A small image classifier, trained from scratch: 149.8 epochs.
Rows from block 4 of a small image classifier, named by matrix and row number. Rows with one number belong to one neuron. Each number is 200 + 40 x the weight over its row's rms, rounded and kept within 0 to 999. All counts start at 0. After the name is the row's rms in percent of the matrix's.
Before each neuron's rows are labels from the 100 images, of 14848, where the neuron reaches its highest value: "responds to" is what is common among them. Only what is clearly more common there than usual is listed. The data: retinal OCT scans (Kermany 2017).
# fc1: MLP up (model.blocks.4.mlp.fc1.weight, 384x128), inputs 0-127
# fc2: MLP down (model.blocks.4.mlp.fc2.weight, 128x384, transposed), outputs 0-127

responds to: finding: diabetic macular edema
fc1.133,105,227,228,199,140,191,232,217,198,117,194,220,114,255,196,181,167,235,189,196,205,227,264,210,210,180,216,166,174,206,151,115,203,328,212,235,228,178,140,181,176,175,169,206,204,162,148,182,107,144,153,209,128,199,169,211,211,241,243,177,159,150,145,168,154,164,184,266,215,225,281,180,190,221,197,254,162,170,212,110,173,157,176,159,165,146,209,108,128,186,196,178,153,200,155,264,225,214,164,205,198,196,222,230,188,154,276,179,202,209,182,212,232,196,210,172,178,254,169,222,190,203,170,258,264,255,128,203,213
fc2.133,110,257,195,233,151,190,175,214,200,200,204,165,242,202,170,184,193,288,274,221,186,200,187,241,264,135,209,207,184,146,133,154,208,205,138,190,215,116,212,171,176,231,225,206,251,212,179,211,174,258,233,228,177,148,215,213,234,252,130,296,157,132,183,204,208,205,212,269,160,154,149,180,173,233,197,213,205,174,372,216,246,134,236,216,175,155,194,219,225,140,161,230,139,152,208,188,260,192,250,212,191,157,190,197,188,242,170,148,190,172,137,223,249,207,209,252,234,218,249,278,196,166,161,187,207,194,169,181,213

responds to: finding: diabetic macular edema
fc1.172,113,193,238,238,147,161,206,153,227,160,182,152,113,132,246,168,237,186,252,186,195,159,200,213,238,173,240,210,231,162,161,185,215,297,210,127,155,158,229,157,275,181,182,234,220,247,197,161,208,122,171,182,179,272,239,207,222,144,244,121,160,187,139,158,176,193,261,171,245,235,239,226,160,180,255,259,176,252,197,207,219,235,225,199,234,284,199,124,193,172,177,192,222,198,195,188,248,204,119,138,150,213,262,184,205,208,229,274,278,194,198,200,113,205,196,190,221,245,219,212,160,166,212,242,199,230,179,147,243
fc2.172,109,224,203,183,206,237,210,208,217,192,214,196,236,207,183,216,226,203,202,202,254,136,172,232,136,221,181,223,237,248,192,185,189,164,157,219,167,202,154,182,182,172,225,191,236,181,200,160,170,203,157,231,192,173,262,204,187,197,227,351,218,181,189,217,185,191,196,190,131,203,219,202,153,140,216,119,216,181,365,206,208,240,170,216,179,207,196,171,175,71,163,194,161,193,175,219,249,230,211,260,171,252,221,217,200,158,218,239,272,145,243,217,201,206,206,221,179,177,241,356,225,140,179,180,174,182,170,135,219

responds to: finding: diabetic macular edema
fc1.323,083,199,198,105,204,188,278,190,198,237,179,196,252,140,186,199,222,177,192,151,202,223,164,243,128,152,197,246,187,205,248,189,250,233,235,176,214,201,186,190,189,204,203,174,226,272,198,193,195,235,136,235,208,193,171,215,191,123,114,203,227,171,254,184,143,174,223,180,265,181,155,253,177,80,148,195,162,221,210,123,224,186,261,84,164,161,240,195,262,166,159,227,196,257,232,227,228,166,140,193,188,224,169,152,125,165,180,181,176,184,182,256,252,200,250,189,148,258,286,207,166,153,225,204,199,254,170,185,183
fc2.323,087,228,185,221,196,194,223,209,185,228,174,169,211,200,201,225,180,210,217,201,197,191,177,181,162,181,181,169,191,272,193,241,208,199,199,192,187,178,206,199,198,169,225,192,197,198,228,165,145,200,230,213,185,213,240,218,163,192,201,333,255,199,195,184,198,212,207,208,194,196,213,163,169,176,217,214,212,164,263,200,159,261,189,209,217,193,201,203,167,0,202,187,177,199,178,241,191,276,199,224,172,206,226,195,231,210,188,178,234,202,162,201,246,186,202,205,208,210,201,345,162,202,183,205,232,214,236,220,218

responds to: finding: diabetic macular edema
fc1.128,109,177,209,214,120,269,188,194,157,138,190,233,136,256,236,169,128,223,267,194,157,212,267,220,182,182,185,123,291,207,260,148,180,259,196,247,253,246,142,175,207,203,224,220,135,134,159,131,203,196,212,243,190,246,205,173,215,192,203,183,173,209,153,148,182,145,120,144,192,203,278,177,189,179,248,257,196,187,223,218,184,190,218,133,201,149,185,190,221,186,239,193,100,195,141,238,183,241,212,208,192,200,188,183,239,143,197,204,194,267,214,271,227,179,212,161,170,183,137,233,245,231,184,261,262,249,244,222,232
fc2.128,112,271,248,253,233,165,254,247,216,226,169,169,189,229,129,238,191,266,177,180,155,160,203,192,266,154,180,157,183,160,149,232,241,250,159,173,214,158,151,168,161,220,231,191,207,184,166,208,199,175,277,204,258,181,168,237,210,249,157,168,151,185,249,181,187,288,208,243,199,149,137,285,181,195,180,193,190,213,250,131,167,179,190,217,164,139,189,112,241,259,199,265,150,188,144,214,204,207,206,188,198,193,157,183,194,270,136,224,175,261,144,232,246,140,233,219,217,183,220,124,154,194,280,231,201,220,168,244,265

responds to: finding: drusen
fc1.111,090,173,206,180,245,252,179,183,173,216,203,306,252,186,138,209,182,237,292,172,184,173,191,141,190,210,181,180,263,227,182,204,228,235,258,187,315,136,199,207,150,207,198,152,181,211,224,173,164,261,97,293,197,186,157,230,249,206,137,169,211,248,132,217,123,223,168,179,204,236,168,161,201,147,141,211,219,186,179,273,171,299,199,225,224,208,203,166,242,191,168,236,166,154,259,209,223,152,212,262,163,207,216,175,157,206,193,166,221,136,179,178,179,213,209,254,230,170,232,203,175,264,214,155,223,169,140,190,161
fc2.111,093,205,198,171,182,219,188,184,203,186,208,149,190,179,230,227,249,239,172,169,215,231,221,228,200,188,182,177,188,180,196,187,180,217,200,224,159,139,200,233,218,189,218,190,169,182,210,261,250,247,183,156,188,221,210,164,252,210,187,81,221,184,253,227,226,193,216,209,207,228,158,135,179,199,168,92,187,164,115,232,233,173,240,214,214,188,178,196,222,437,286,199,165,228,214,165,207,171,216,227,254,220,191,208,201,149,160,181,153,180,168,223,188,196,173,210,109,230,211,152,205,199,162,155,184,262,147,166,254

responds to: finding: drusen
fc1.220,102,155,263,242,188,247,187,239,198,172,246,213,181,156,185,165,188,245,223,239,140,203,179,199,211,192,172,212,247,171,162,170,182,234,266,228,213,141,188,186,174,212,184,249,170,167,248,200,142,236,163,191,110,228,123,205,230,198,207,186,213,210,97,205,262,200,194,220,196,259,121,161,127,210,172,190,189,220,150,184,178,330,208,240,239,227,112,145,174,243,228,211,170,140,161,268,246,186,160,227,143,208,130,283,135,241,229,254,248,170,205,174,161,192,179,174,211,206,221,211,213,196,200,262,206,156,132,184,185
fc2.220,097,218,228,188,201,195,252,213,252,278,195,213,232,220,170,262,177,213,173,162,205,156,199,249,197,149,225,191,160,234,141,264,269,253,164,194,182,139,177,156,198,172,232,184,175,151,243,200,196,202,291,189,256,260,181,164,198,191,132,89,210,190,244,176,175,239,229,209,219,217,136,189,227,178,193,101,184,197,184,214,154,203,193,221,206,124,172,181,173,353,271,203,171,235,158,188,244,152,181,199,268,222,153,220,182,211,188,178,126,246,170,225,253,185,207,142,164,196,220,145,213,200,216,243,200,220,123,219,201

responds to: finding: diabetic macular edema
fc1.341,118,214,229,116,221,226,191,164,195,180,204,246,202,241,197,95,149,196,275,158,203,135,218,234,136,91,213,216,231,222,186,183,167,272,238,216,240,196,131,240,186,217,148,280,190,171,200,230,224,198,216,210,143,192,196,165,224,84,194,178,123,193,193,202,224,117,180,154,213,221,128,186,160,229,211,181,181,224,222,216,106,266,226,204,220,182,207,194,138,236,266,254,188,174,215,211,226,238,186,150,259,255,239,180,204,219,228,160,208,196,266,168,246,158,195,171,219,180,242,282,242,206,179,200,169,204,249,168,215
fc2.341,132,243,217,198,193,191,221,226,242,240,180,144,220,191,168,231,215,228,131,211,180,212,263,192,216,175,185,169,212,229,211,215,224,259,178,207,162,159,124,184,169,196,248,212,176,176,208,210,213,195,211,159,232,240,219,193,238,227,199,61,237,180,261,204,209,239,183,211,208,189,156,380,194,159,147,145,173,241,167,213,184,214,192,213,184,190,175,140,168,198,267,209,191,194,151,210,153,146,175,245,213,199,209,191,200,195,181,203,151,233,167,250,206,177,213,159,155,184,222,27,276,240,186,220,148,248,197,201,252

responds to: finding: drusen
fc1.13,108,220,285,205,175,214,205,158,208,247,158,252,271,214,176,201,100,172,217,220,224,180,235,214,196,223,203,200,155,210,164,160,221,240,232,257,174,145,219,189,288,242,174,181,193,231,193,244,197,128,86,263,223,201,176,185,189,194,244,129,180,137,294,272,219,196,175,238,235,244,212,244,219,106,139,172,246,202,192,144,181,205,210,149,246,238,167,213,230,193,175,225,225,169,275,120,226,201,162,246,200,250,243,177,175,188,255,191,155,162,203,235,238,187,148,173,163,200,160,241,155,228,194,257,152,181,173,178,156
fc2.13,104,241,212,198,229,203,216,231,213,177,181,192,197,213,174,190,200,231,157,182,155,221,211,192,254,176,219,181,206,204,156,179,187,181,208,223,190,196,196,192,162,179,216,190,184,229,144,168,233,242,279,189,233,204,183,230,234,215,225,361,215,218,228,190,181,204,175,223,222,205,178,30,200,216,162,243,179,252,325,219,193,152,193,207,183,174,169,211,185,54,116,232,221,174,164,218,152,210,176,179,228,179,169,183,207,186,165,221,204,190,241,210,193,165,202,226,194,162,193,363,198,164,234,210,197,231,240,226,184

responds to: finding: drusen
fc1.253,107,232,285,250,146,203,230,161,161,183,187,246,210,229,154,177,105,208,237,179,168,144,206,207,195,205,221,242,151,190,150,97,190,307,230,211,168,173,198,226,233,238,202,189,207,256,205,210,204,140,139,268,195,198,222,275,198,198,281,160,193,114,223,230,151,197,197,270,210,239,265,185,241,182,188,166,242,215,211,194,219,199,188,182,239,205,169,114,155,213,183,193,244,213,276,186,245,188,101,239,238,120,231,172,179,223,307,187,196,141,216,220,158,214,153,159,241,207,182,220,147,206,214,208,183,181,211,206,194
fc2.253,093,204,213,176,214,229,179,217,205,188,210,203,211,235,206,182,210,199,212,183,217,189,187,230,199,175,209,201,215,206,150,173,170,158,200,190,183,172,220,189,199,182,207,168,199,211,180,219,219,239,205,219,215,210,181,186,225,164,257,397,221,204,205,188,168,189,196,230,193,231,193,49,208,212,196,177,206,198,391,224,218,152,175,215,199,178,176,243,212,107,147,214,191,189,192,187,193,188,216,177,230,186,176,215,200,164,171,205,184,191,206,210,204,199,191,219,178,166,198,398,201,113,216,197,228,209,195,159,211

responds to: finding: diabetic macular edema
fc1.310,097,217,207,220,204,250,207,155,211,221,192,256,268,177,183,168,243,189,253,249,171,176,193,202,162,259,211,193,251,153,245,218,190,177,151,236,179,222,211,250,237,170,227,212,55,211,204,177,231,225,161,193,218,260,206,260,230,208,210,205,202,192,278,213,203,161,214,182,206,232,178,214,251,189,231,202,275,218,178,284,151,198,266,174,329,203,221,197,252,223,167,188,212,185,231,160,155,269,177,179,196,206,230,179,228,326,162,221,212,164,184,200,186,196,119,124,206,234,206,190,191,197,238,147,231,277,298,220,203
fc2.310,100,168,183,168,169,197,217,208,243,234,264,192,280,208,180,154,150,223,187,247,228,174,216,171,179,177,227,231,195,267,174,178,167,246,211,185,144,186,159,168,159,216,231,219,244,205,253,170,95,169,177,253,201,215,260,166,175,205,206,243,251,149,165,233,166,118,199,208,160,175,243,269,169,215,220,192,154,220,258,213,277,151,112,193,136,180,285,179,143,99,272,177,197,176,222,194,284,145,224,219,220,130,269,207,169,226,239,176,201,166,223,197,230,231,255,193,204,232,241,269,229,202,184,147,186,168,179,191,252

responds to: finding: diabetic macular edema
fc1.301,116,172,221,179,185,246,190,195,242,214,211,237,136,238,168,213,182,286,270,169,185,134,135,207,203,183,203,223,232,213,244,182,190,281,96,287,258,183,246,180,161,206,206,236,191,185,168,203,203,220,176,291,185,236,165,189,304,248,153,171,182,225,164,220,93,238,168,166,235,205,169,233,216,98,166,226,154,214,260,168,153,285,224,158,188,226,146,162,204,173,182,160,122,248,195,211,237,216,174,153,207,206,164,181,245,213,197,150,239,194,256,247,160,201,176,171,148,168,208,212,258,214,240,208,205,178,199,166,195
fc2.301,140,244,231,183,191,208,251,213,204,223,201,203,245,223,158,207,215,233,177,170,270,145,167,271,182,183,186,185,231,226,147,182,245,199,163,214,183,164,129,195,231,167,226,195,224,190,202,270,179,232,182,231,208,205,256,184,185,186,175,78,159,183,210,158,188,225,197,222,184,175,168,274,192,164,202,101,220,181,113,222,179,208,176,252,174,163,175,173,138,355,289,239,149,257,177,193,238,223,212,226,279,217,182,224,170,183,173,216,160,202,203,200,210,181,212,246,183,199,259,60,240,248,216,194,200,191,229,160,212

responds to: finding: drusen
fc1.364,091,228,213,139,202,190,250,136,192,167,136,205,210,200,221,150,225,167,225,175,165,177,200,157,184,154,255,112,200,201,218,188,251,190,270,183,215,183,148,151,196,188,164,176,164,264,165,243,146,182,226,239,148,201,183,156,254,210,160,163,220,208,178,91,189,164,96,133,150,233,170,171,170,185,173,222,202,190,176,279,93,250,232,225,160,217,175,195,279,198,209,237,280,230,212,159,259,142,243,194,236,140,201,133,205,225,212,174,173,165,141,193,233,169,220,220,164,153,191,186,245,275,156,218,202,205,219,138,194
fc2.364,085,185,192,160,182,212,239,102,203,163,221,169,178,167,233,247,243,182,182,96,213,229,158,230,150,228,186,240,184,164,252,245,212,205,210,238,251,230,195,234,222,183,208,196,232,139,168,176,275,166,191,147,175,207,196,232,226,205,113,140,129,170,214,220,241,181,282,124,197,266,198,231,258,117,180,200,162,172,152,185,209,224,247,166,186,195,221,196,148,331,172,163,215,200,219,162,144,197,200,247,193,269,216,264,210,225,206,191,189,171,220,172,145,252,165,184,220,270,231,101,201,173,201,225,171,159,167,163,173