Rows from block 3, named by matrix and row number. Rows with one number belong to one neuron. Each number is 128 + 32 x the weight over the matrix's rms, rounded and kept within 0 to 255. All counts start at 0. Numbers have three digits each.
# fc1: MLP up (model.blocks.3.mlp.fc1.weight, 384x128), inputs 0-127
# fc2: MLP down (model.blocks.3.mlp.fc2.weight, 128x384, transposed), outputs 0-127
fc1.34:170118092130156147119141121119186116115192073101120103101147125155195096142089162114156145085106153106105131167119171197138064097148116103131081108126191120072131133131122141143120043144164155103081086160130134130080169100164095140128201102080123033107120151110085115111149160081051153021139150157170069120133158135173116155165115112166130125188129089158066113137133079152124111121155
fc1.35:146128167187104113168147141140183100175082132122120141118158150137162077187130116098067126115086195128133160119151101073170124168132152114142143070091115083093136106101073097149139120161107105125123196099144141118167119126115095099085184172129147147160094113137164219144167091133110139095155132091134129173105151146165188181103130169135129033140114188108107120209129104149126101096115
fc1.36:113124185153121154111147145139174094115064134062124129110132041136153107154139184105193056122140112012160199108106091133101094147148125132175184141169143101096185129075093103120130148114117172127158178133140069128157120160123142005027088173124186075183126096155102092092096103113069166087098114103108117160062072150107227127135156145131141131101102144171078089076141081118166133119132
fc1.37:106144097145139129128130126132122117108130140110126125111120159136143116139163124125133138136148120134132133134120138129137109126124144144133108125131140126129147144131142114091120122111097127129119135116125125145117123123121108115122139138095109137137139103126101152113126142127125113121143124133119135139119130101140121125094134137127119123117157127142128122127162116110097146141134
fc1.38:075107207085084123190166060185143119154105151126070146199101103137120163085193144055158057138157132155139067151073186103100121085135169128095131115085126184117087164060106132169174135190095139129096132138122088141099094087091114122113170133133145150111135178132125113126104104112011091123091153130089113176098071113111133206057145134164060118148176158094119121125176158057119115150053
fc1.39:127105116114121125119100122110122111129128107123112117116158085159135133109135094110147111118107143146159149133131124133127133132136135131146132148128153115122106144124126114153132173116122122113134125125129120110128107132114135143130115119155117134107178128123108134136124144110124133111119105166136125102107140142125133152097109118154145102117143131127133135142140146148121115148136
fc1.40:126156156141090116180087092193135164153084145102090177131204063130150164134198131094152122144147154090142150112091146147123094149160149117153189179148159072116190111157120121161121062135124132134092140115172103139090146115147152099078144169117122082135129115176122089167074088079052170127106141085082126149106151149115175157139070143162103143126121145148164118075150065127183137166121
fc1.41:086187139101118146135118153146112131174132175137132123136134102047125122115123085108138120136101160099128139150127151136063152123138186051141130200102155134141096075143146127042156129091149134140142108132117160112125135159094083069100128113111114156148118120129140127163118080170134092164099056131123100160149103074107139097057111174111146202070193100111112182126149116128133151111117
fc1.42:146126162135094171161096107172120168122077155150132144102157101095142166106115138088130103192143136080150108129063104106069132157235173119190156166100137127116115160118137112135175071095108135118111086192165126099145139158165092114127161090095115157133152124073155043125130098093094139136066174146057093155159150043094149132074101126176110157136175122111152138087122103133140147102106
fc1.43:137141093125156182094065118140133147121116137148105179200138120117088103145147118129120134136135123140123117183146115146063113147190128129157117128144160111104105100105096105094083113183122137073104147090127151119130125093117135113132102113096105157190098164120181113154167130117151078195144152135185147131116169127126201147128098136126100120133131127083154140146172130111112110092119
fc1.44:210155149158123154138125116123176114161091098086154136146160161164112064160129137058120116109118161099108155141105121138159138137129178101073099068130145117130103148105093152175163096159099146136096127131146159135115118121130142161079173120143131173123131112116139135174100067077052141111136158144167118200112174166159160235096131105152108058171095191108070132193132111105140099113150
fc1.45:148106084143140174101182155068212107156150132156115056141105127096042046109102094115153132139132130069143182139125118164139089043158104069111185172093089159105109040149103116032111108141124174126189114119071139131097147153075098052139158114119096103137114110100070190116127168115108149101097108126101117109199129114151110137159118135114136136108142066131068091097165104105133107121163
fc1.46:129088159121169162165114119074104155144187176093164151219100121087060028152119102090111108129149168144104166153061146134085132133106167114158155141102135157097114115100136109095143136177092131110172105136096140120125156154148103127127167128123147143190126114105147121066156151116073148127103105087117103157128110100107143108123161136076172178092163119131109125104187171138151131134132
fc1.47:153142143122204135159107119171143121144110090108106124153109164131101060177159147098127151138158137152130158182134158100165121113110132040100127179073114161171121067135144141172145094149183176120130201143078132131121073165091129128131102163199109204149090113123127114161091122136126166195136038115118181154154182122149130134160138151119129118148144132169144143124128155115109201145164
fc1.48:137101123190101164093146162122223127104103061154101100129109102101122098137114152117090183171194126153094144160139112137126096093134170161158151127143105113094099155127112175114093087137104161108135106117133166113111098096135083166117116123156087164130080136071116171104174123106127126163132162166116183133118135158180125149065103124127125123111139121142145126109121153112099113137183
fc1.49:141136149163096128137125133094179092128093105080174117124147059122151102103149155097176164141146141162143220104107113116108104099190149115197170125129122097136139129153116119095138127074058183164176145120157170132122127157088069066107145180067150132109159139121105121129139133171131151164190112158129131100132153150137131124112086131146195097065115139129128113084146089119136140115157
fc1.50:088147094118115131105106163144137104091136121131107127146121025077093083098104138106149122065124123085129094128125166119101151136120189167119132251142124101111080095156134106095095177089130114110150118175124164123150104136131103119116120152134112103168117172105149143111111098130116096126115068111171095126127134097152142131098120204140164137086116113119132122109130107145151146194077
fc1.51:125112110111141112144093161094098129114113157144130222180131102174113054118125173128084053067132144145096182165130118187045128128150154154140085109149211125114113129101158155140075144191114096093163122132114136134090146101104156107086119204125111107087160124137142172127141094136099144137138122149139168106065114189105136165104112108133126110185098192090080063101171127068137095085151
fc1.52:146134102111112142093073173162130098129101114139094130147140132144183125120124152076112092084130111095153144137150151182134115173186162113084089128157159148090135146029053162129130146157130149106112144138142127182141101134145118132066179159170149184111114176079131150132075075118129149149125107135119112165074083145129236149144137092151110078147163123110095102134106065073099135080095
fc1.53:082160116078100111147129148154135114118173159087130181174191105147186144127168190125166114137130135090155100144095226123141080150155178080126112117135168134161156156079089132118127136175135098154083134124190121140097124066103140132100144142081189120162130167181142097202132075145120085157150096125094087143093084141059134153100107131157101153138117186127107158116170170087158149131107
fc1.54:079139121053174207116125102162157156036142166175117152109167118180166027137205113117124166152163074111067125108159123155095173138162105137114087113159116135145096100121100164168116113156111168128093117099054124140111088139118135115117104157171146126131052116090138195127167161166141166134123098127114155111097111118094133126124184071134102097088094149036140095120158141119104153086149
fc1.55:164151127114040128137128135083147147135138146086160124156126121151135147064111175102125113079142162139097159111129183133114083119135136149149189162105119100115157094099120125134098167109004146101116132118127147141069099119066093005086162193152203137120173181123129102097168135193138113134148104147222071064136129130115162118083118063132168097045207129122123070109116132136169135135142
fc1.56:172126133097131128114176121168101164101140173144176147095110155135132108154133135081158129163174132152091160131039149178124137115197193084121082148123155149119151118039146177154180025152160162157106122144086162152116097184087145144120133104195098158062149124127113103183053100155137169134102086166053136181080151142128143164141137098166124090134160137126097151151106105087120118118181
fc1.57:126142173169150196094145121148164081105093118143138180124098121115088094125143115106141108151162116142104131145131127143110131177150135084202135157068151175135141097100128168122126073195106224117120172171155208138143034123126148134142096114122111173153119095184158143186092100134130114163117135142154135146018175145161167110094142108141107125108120117133136168136128119111153119087156
fc1.58:165118134130132148101110123170104129179161119086164092060084154125141173149114140065084129164150125165084129161099129181103084105167134106062081105107117146100183058082109190101114045118141144146128173104085151191157104145179131140142145045139059131107136133134146096153045144154125112138146127092096190172107155153183175168185151082174125044106151148129134152159175079134119096110129
fc2.34:110117066092118113136142175191132108088187070049120139181077094163043167126146115108115180161153132152106095068125097153064135115100078175112155083084166127168105138168098125121172102133079102103164133158171138208075149146131095114161155175177144122108138139155115143128115103103120094155080147167115105130119117079198067161168083130095162125075096161083136105085079184142071084126140
fc2.35:097172128223121141112178153097106129086136165110102127169103140157124089133159117094143092136140223129161134114109150139084143134132098165086111123157055102177153110093109099200171122104148148099125117145161089033132089100139162145096073119140101224098129117121160078137144112137124141140065096146092180142168127113111138095135090134210166110109147119147187091076125174127120121105106
fc2.36:180180193166143145190167178069094099075104119180176112131180179170124094126162051138070142102193157022194173115130168183104160130104146098170057095147161120125163147099141133161102168160188106179104159164080197180091116124198171146130106042190061109157163107085187060045101033118028204129119120141118144136082148116148126073129146142192061145095120101094084078082140135099111217081089
fc2.37:126108143135115135134127120150136112149125132123127120123130101133134123119115140132152122111100121124134152121153157125133104136127115131125139148131122130129121136125144129126117124138136136126126121128130129166119142129092117129127147108133135115132138126119134155134124142128139142118144118124135141125107116142129116125136138121106121132112146131130089118139132135125135105134138
fc2.38:112043122062093163062116088171177154118164041121093166179090146096062104142180159067077145075092107168115098151191119021174081200174210171154111177111112077156155072092151173062130093028164163098125117093135159236093090158051092135114155162238147169080145152149061193178071179151221062143177223102081079200164177129204102137105119091101218140068177243063019097135126077180024105120120
fc2.39:129134110138099147117152129156137119144151122112121124100141141165121110151151126142132134132166133123142095127122119130151131127119141132136129113123129135126127116133130105147132133135106126136125128122132132158152132112121155141131133144121114114121129123115136138121133132114127110135138128102129119136146135140130138113131145134139135150096127119130107144100115120141112143139142
fc2.40:150174175153129153151204097082165132152087106115162114160169126109121084099128130158140120083184100039147097120146115159115170149092159124139075115120110100109139084120113099142147149096189096146056189180049193102112139139043178165110109095172089150147171151092141100116112095094131141101110129108145123109103125075123105104091132113219110153125103127101205103130144147142103141101135
fc2.41:097123129123160104137123126123116130100133161098116108151113123138096107108113113114116149140192136157099122094170119122118141103122131156120098096162112125135094109081131099099129121117124099094128125141123122255137118094060141120166123120127126139150132115130113128167110121107116154156116115146171151104127128152144087119172107125129115143079102128105013111132142187138106118152094
fc2.42:115061168093150061127109140104159130117102133105111180129093072098095157129117085145113107167215152074155135123173129143106155119104107140082138121127125113088152130149111042140127140104136062147156127113103134159132124109115110089182109077152097101139174114152111075084057131108106147111150056143186149107130170120158091147120086112132143110070130112076069150104151157149091081128086
fc2.43:162131130101081126143124182107139169123122116115155101142089130119130171093141152158113113148145173097107162113164130167189184146116130123100159105151116182119114140186155087060165108167160175132146138142123125100136084120138141164149138131119125106173131088129132118125136128113140126085099131142114078127112147128131090142126122143130111150092165134106110100117113110139143134100139
fc2.44:109102119085141142107157148085153110118157130117088134113136099102099154118125154059113170176108192147110084111072112111090135116076117166160195119105129153182173127155125087068125176134095145126152051113162092187107119123151125109081087128135123130112116123131111121162122151120128104164110066164088188116138159109157118138163050092181154101130117200124050124093149183112129049085125
fc2.45:118073085097139096138112171137125148122183087099118107155082164149093175112142103124092142117162125169104046126059098090145147183125176210199130109109129138140115099156139105077119146123127100112109139171133144181045106106101114157120118130111141145127191067157057161214124142131134077175132095122178091159133182077179125060107121114122139121092093167140103089116085155118138144160134
fc2.46:124169101099134098157134129146106122143103119170148104126163126143126159114115106136102098093108097143119092104112129128139139127087130128151131143150145118172099097164083175110142140138122126099100148164123131255145126110097100116148183173124161107156128095125100089182125127153074148136116156164177111100119056078113116100127156120189099145138096097141047161147110107113146142105121
fc2.47:062137127176128088116112115129138092151130158152111108108118163185111185149126148106118123144067198170089146171181127115095074116071137123087120144159137112109046120136170185168128141137106104148132118130165134091123197105188093119199143093110074129153140113108158132069131146063137141115113153088086118120105116170093088181175134116134146163166120105114170144121175107100149122155143
fc2.48:159126112153127139147130125136109161143097158058156146133109136100156141078135121170164082146114108146091118110160096088178163133099108121078105126141102167137147144160149134175169110132118117114145141100126158084146153113192118140123134149096089086109131115102108048157165148101116109144143161129149075158128087147127096114130158158121134196173171139155189093123108084107145162148167
fc2.49:144123124157091129133106129157099123135140108090147137121135168079169128075085157129126086140114138133095087149138120115182136136125183140145125142119112142133096147169117128113098111128115134108164149099151151244142142114156144116109147148084150114115116114124145131167151145167137111152143129121174091125131158141120137109158168115156141121140143145166047093141083127130127116170173
fc2.50:126123118115158097135100182128111096108145135094111113135141143141088150127120129138102136158166121158090166130137167121054132140137153126128108046148117138101098133105124136120160138119091085104134102152131135187144128126138127108174088149135107106143128106132124098125118149136104156156154146114157143140131138170164103096178130114103133136099141138108106115141122130122119120149103
fc2.51:153156170132096078133158118122123114110107152217139126125153144167136180162182129168155146138128110097190096126146144149197123162050108089132100131081173094115145149102178140095158139103137080131095127113102086202088142158088162119147132074110109156151149127112149154071135118094118129092060152127125134135133100096146138121073103084202120165157108109152080156167144165107148147123127
fc2.52:175149096184169119159114203138103111092141146179152111116173129121178089091143098091132152123111157112118130089146145129091168143137107136084128163117096165159148144116089144078150135193130124105136127103100074126103150149188110097084152134106118217130103128115186156129134105129099120122140138128105148111113137111131114102130106192159117101152145075143048118144088157072180148111119
fc2.53:159085161153090116126158097102149115106139054109154135179149183094097102122132107157149129059124091110121118126156163075174149173127171145157135177054088117140143072169181177095171122115177178140075179149045154097110161142104156192096152174116122122088220114096140168153148120134176132114157145152112114146078183066105148104118112126116128101134102135113142089147094095159121151159126
fc2.54:133180124072193077142124113135151159154123151154155166118179137086167137107109149089072099121148082098122176099174143139111119132152115127117117181171167114086124129136124091233079129148121091169120151132124106007156160161107135125182150128174134096110125142161179127086124120120116130121109152124118098103104091111098107138116056127167119148171110184134184142073111133127148126119135
fc2.55:128151112152132130123115115202069113107153115175127166092167121122194066084134182099131099169096128143145158127104166216146103068160110123150101105107159099158141173140100110126084065141081128052196133004170129255211133075140134056149174171114167116115118104136148094169107138171161085144078155166182106161141129154113113095120124123122150091157159117173000147126095171127092104098147
fc2.56:119149116162146099131071151118146076083132206158114135107130109134116165094074138124129146141150161137111168109166137156082080092107113105102141086129133165110122150130095104141102164149112078142146093088127094103119144131226098072131063098108156135119106101126163136081103107146113150139165149125130154098123134157145134145137083103137135132169176149085132077110120137104159182173120
fc2.57:133167119176140115137142146123133084121095150141143126073132102134112203096087146113120159184152178123090165123160124166100143096127118110143145154149129174138054165147144118153096145169110105164151123113131114057191149117187084099089127111163142134131101143128174115062102119110101127135139129077158135073100076173128087130191068127126104153163125162115113078121139163087156113167107
fc2.58:124162143186136150174117202108159103076110187127119156131113085147131143099117144116143107142156122146142135105120135166091132138125095092074134069143131172103155161089080129123161148131143123100134095129122081135117112199196124108090054100124122134139082137124146093116110105162080184143151133120134169079128106186129149113153112122126110113110170131100113076112142132088176168162111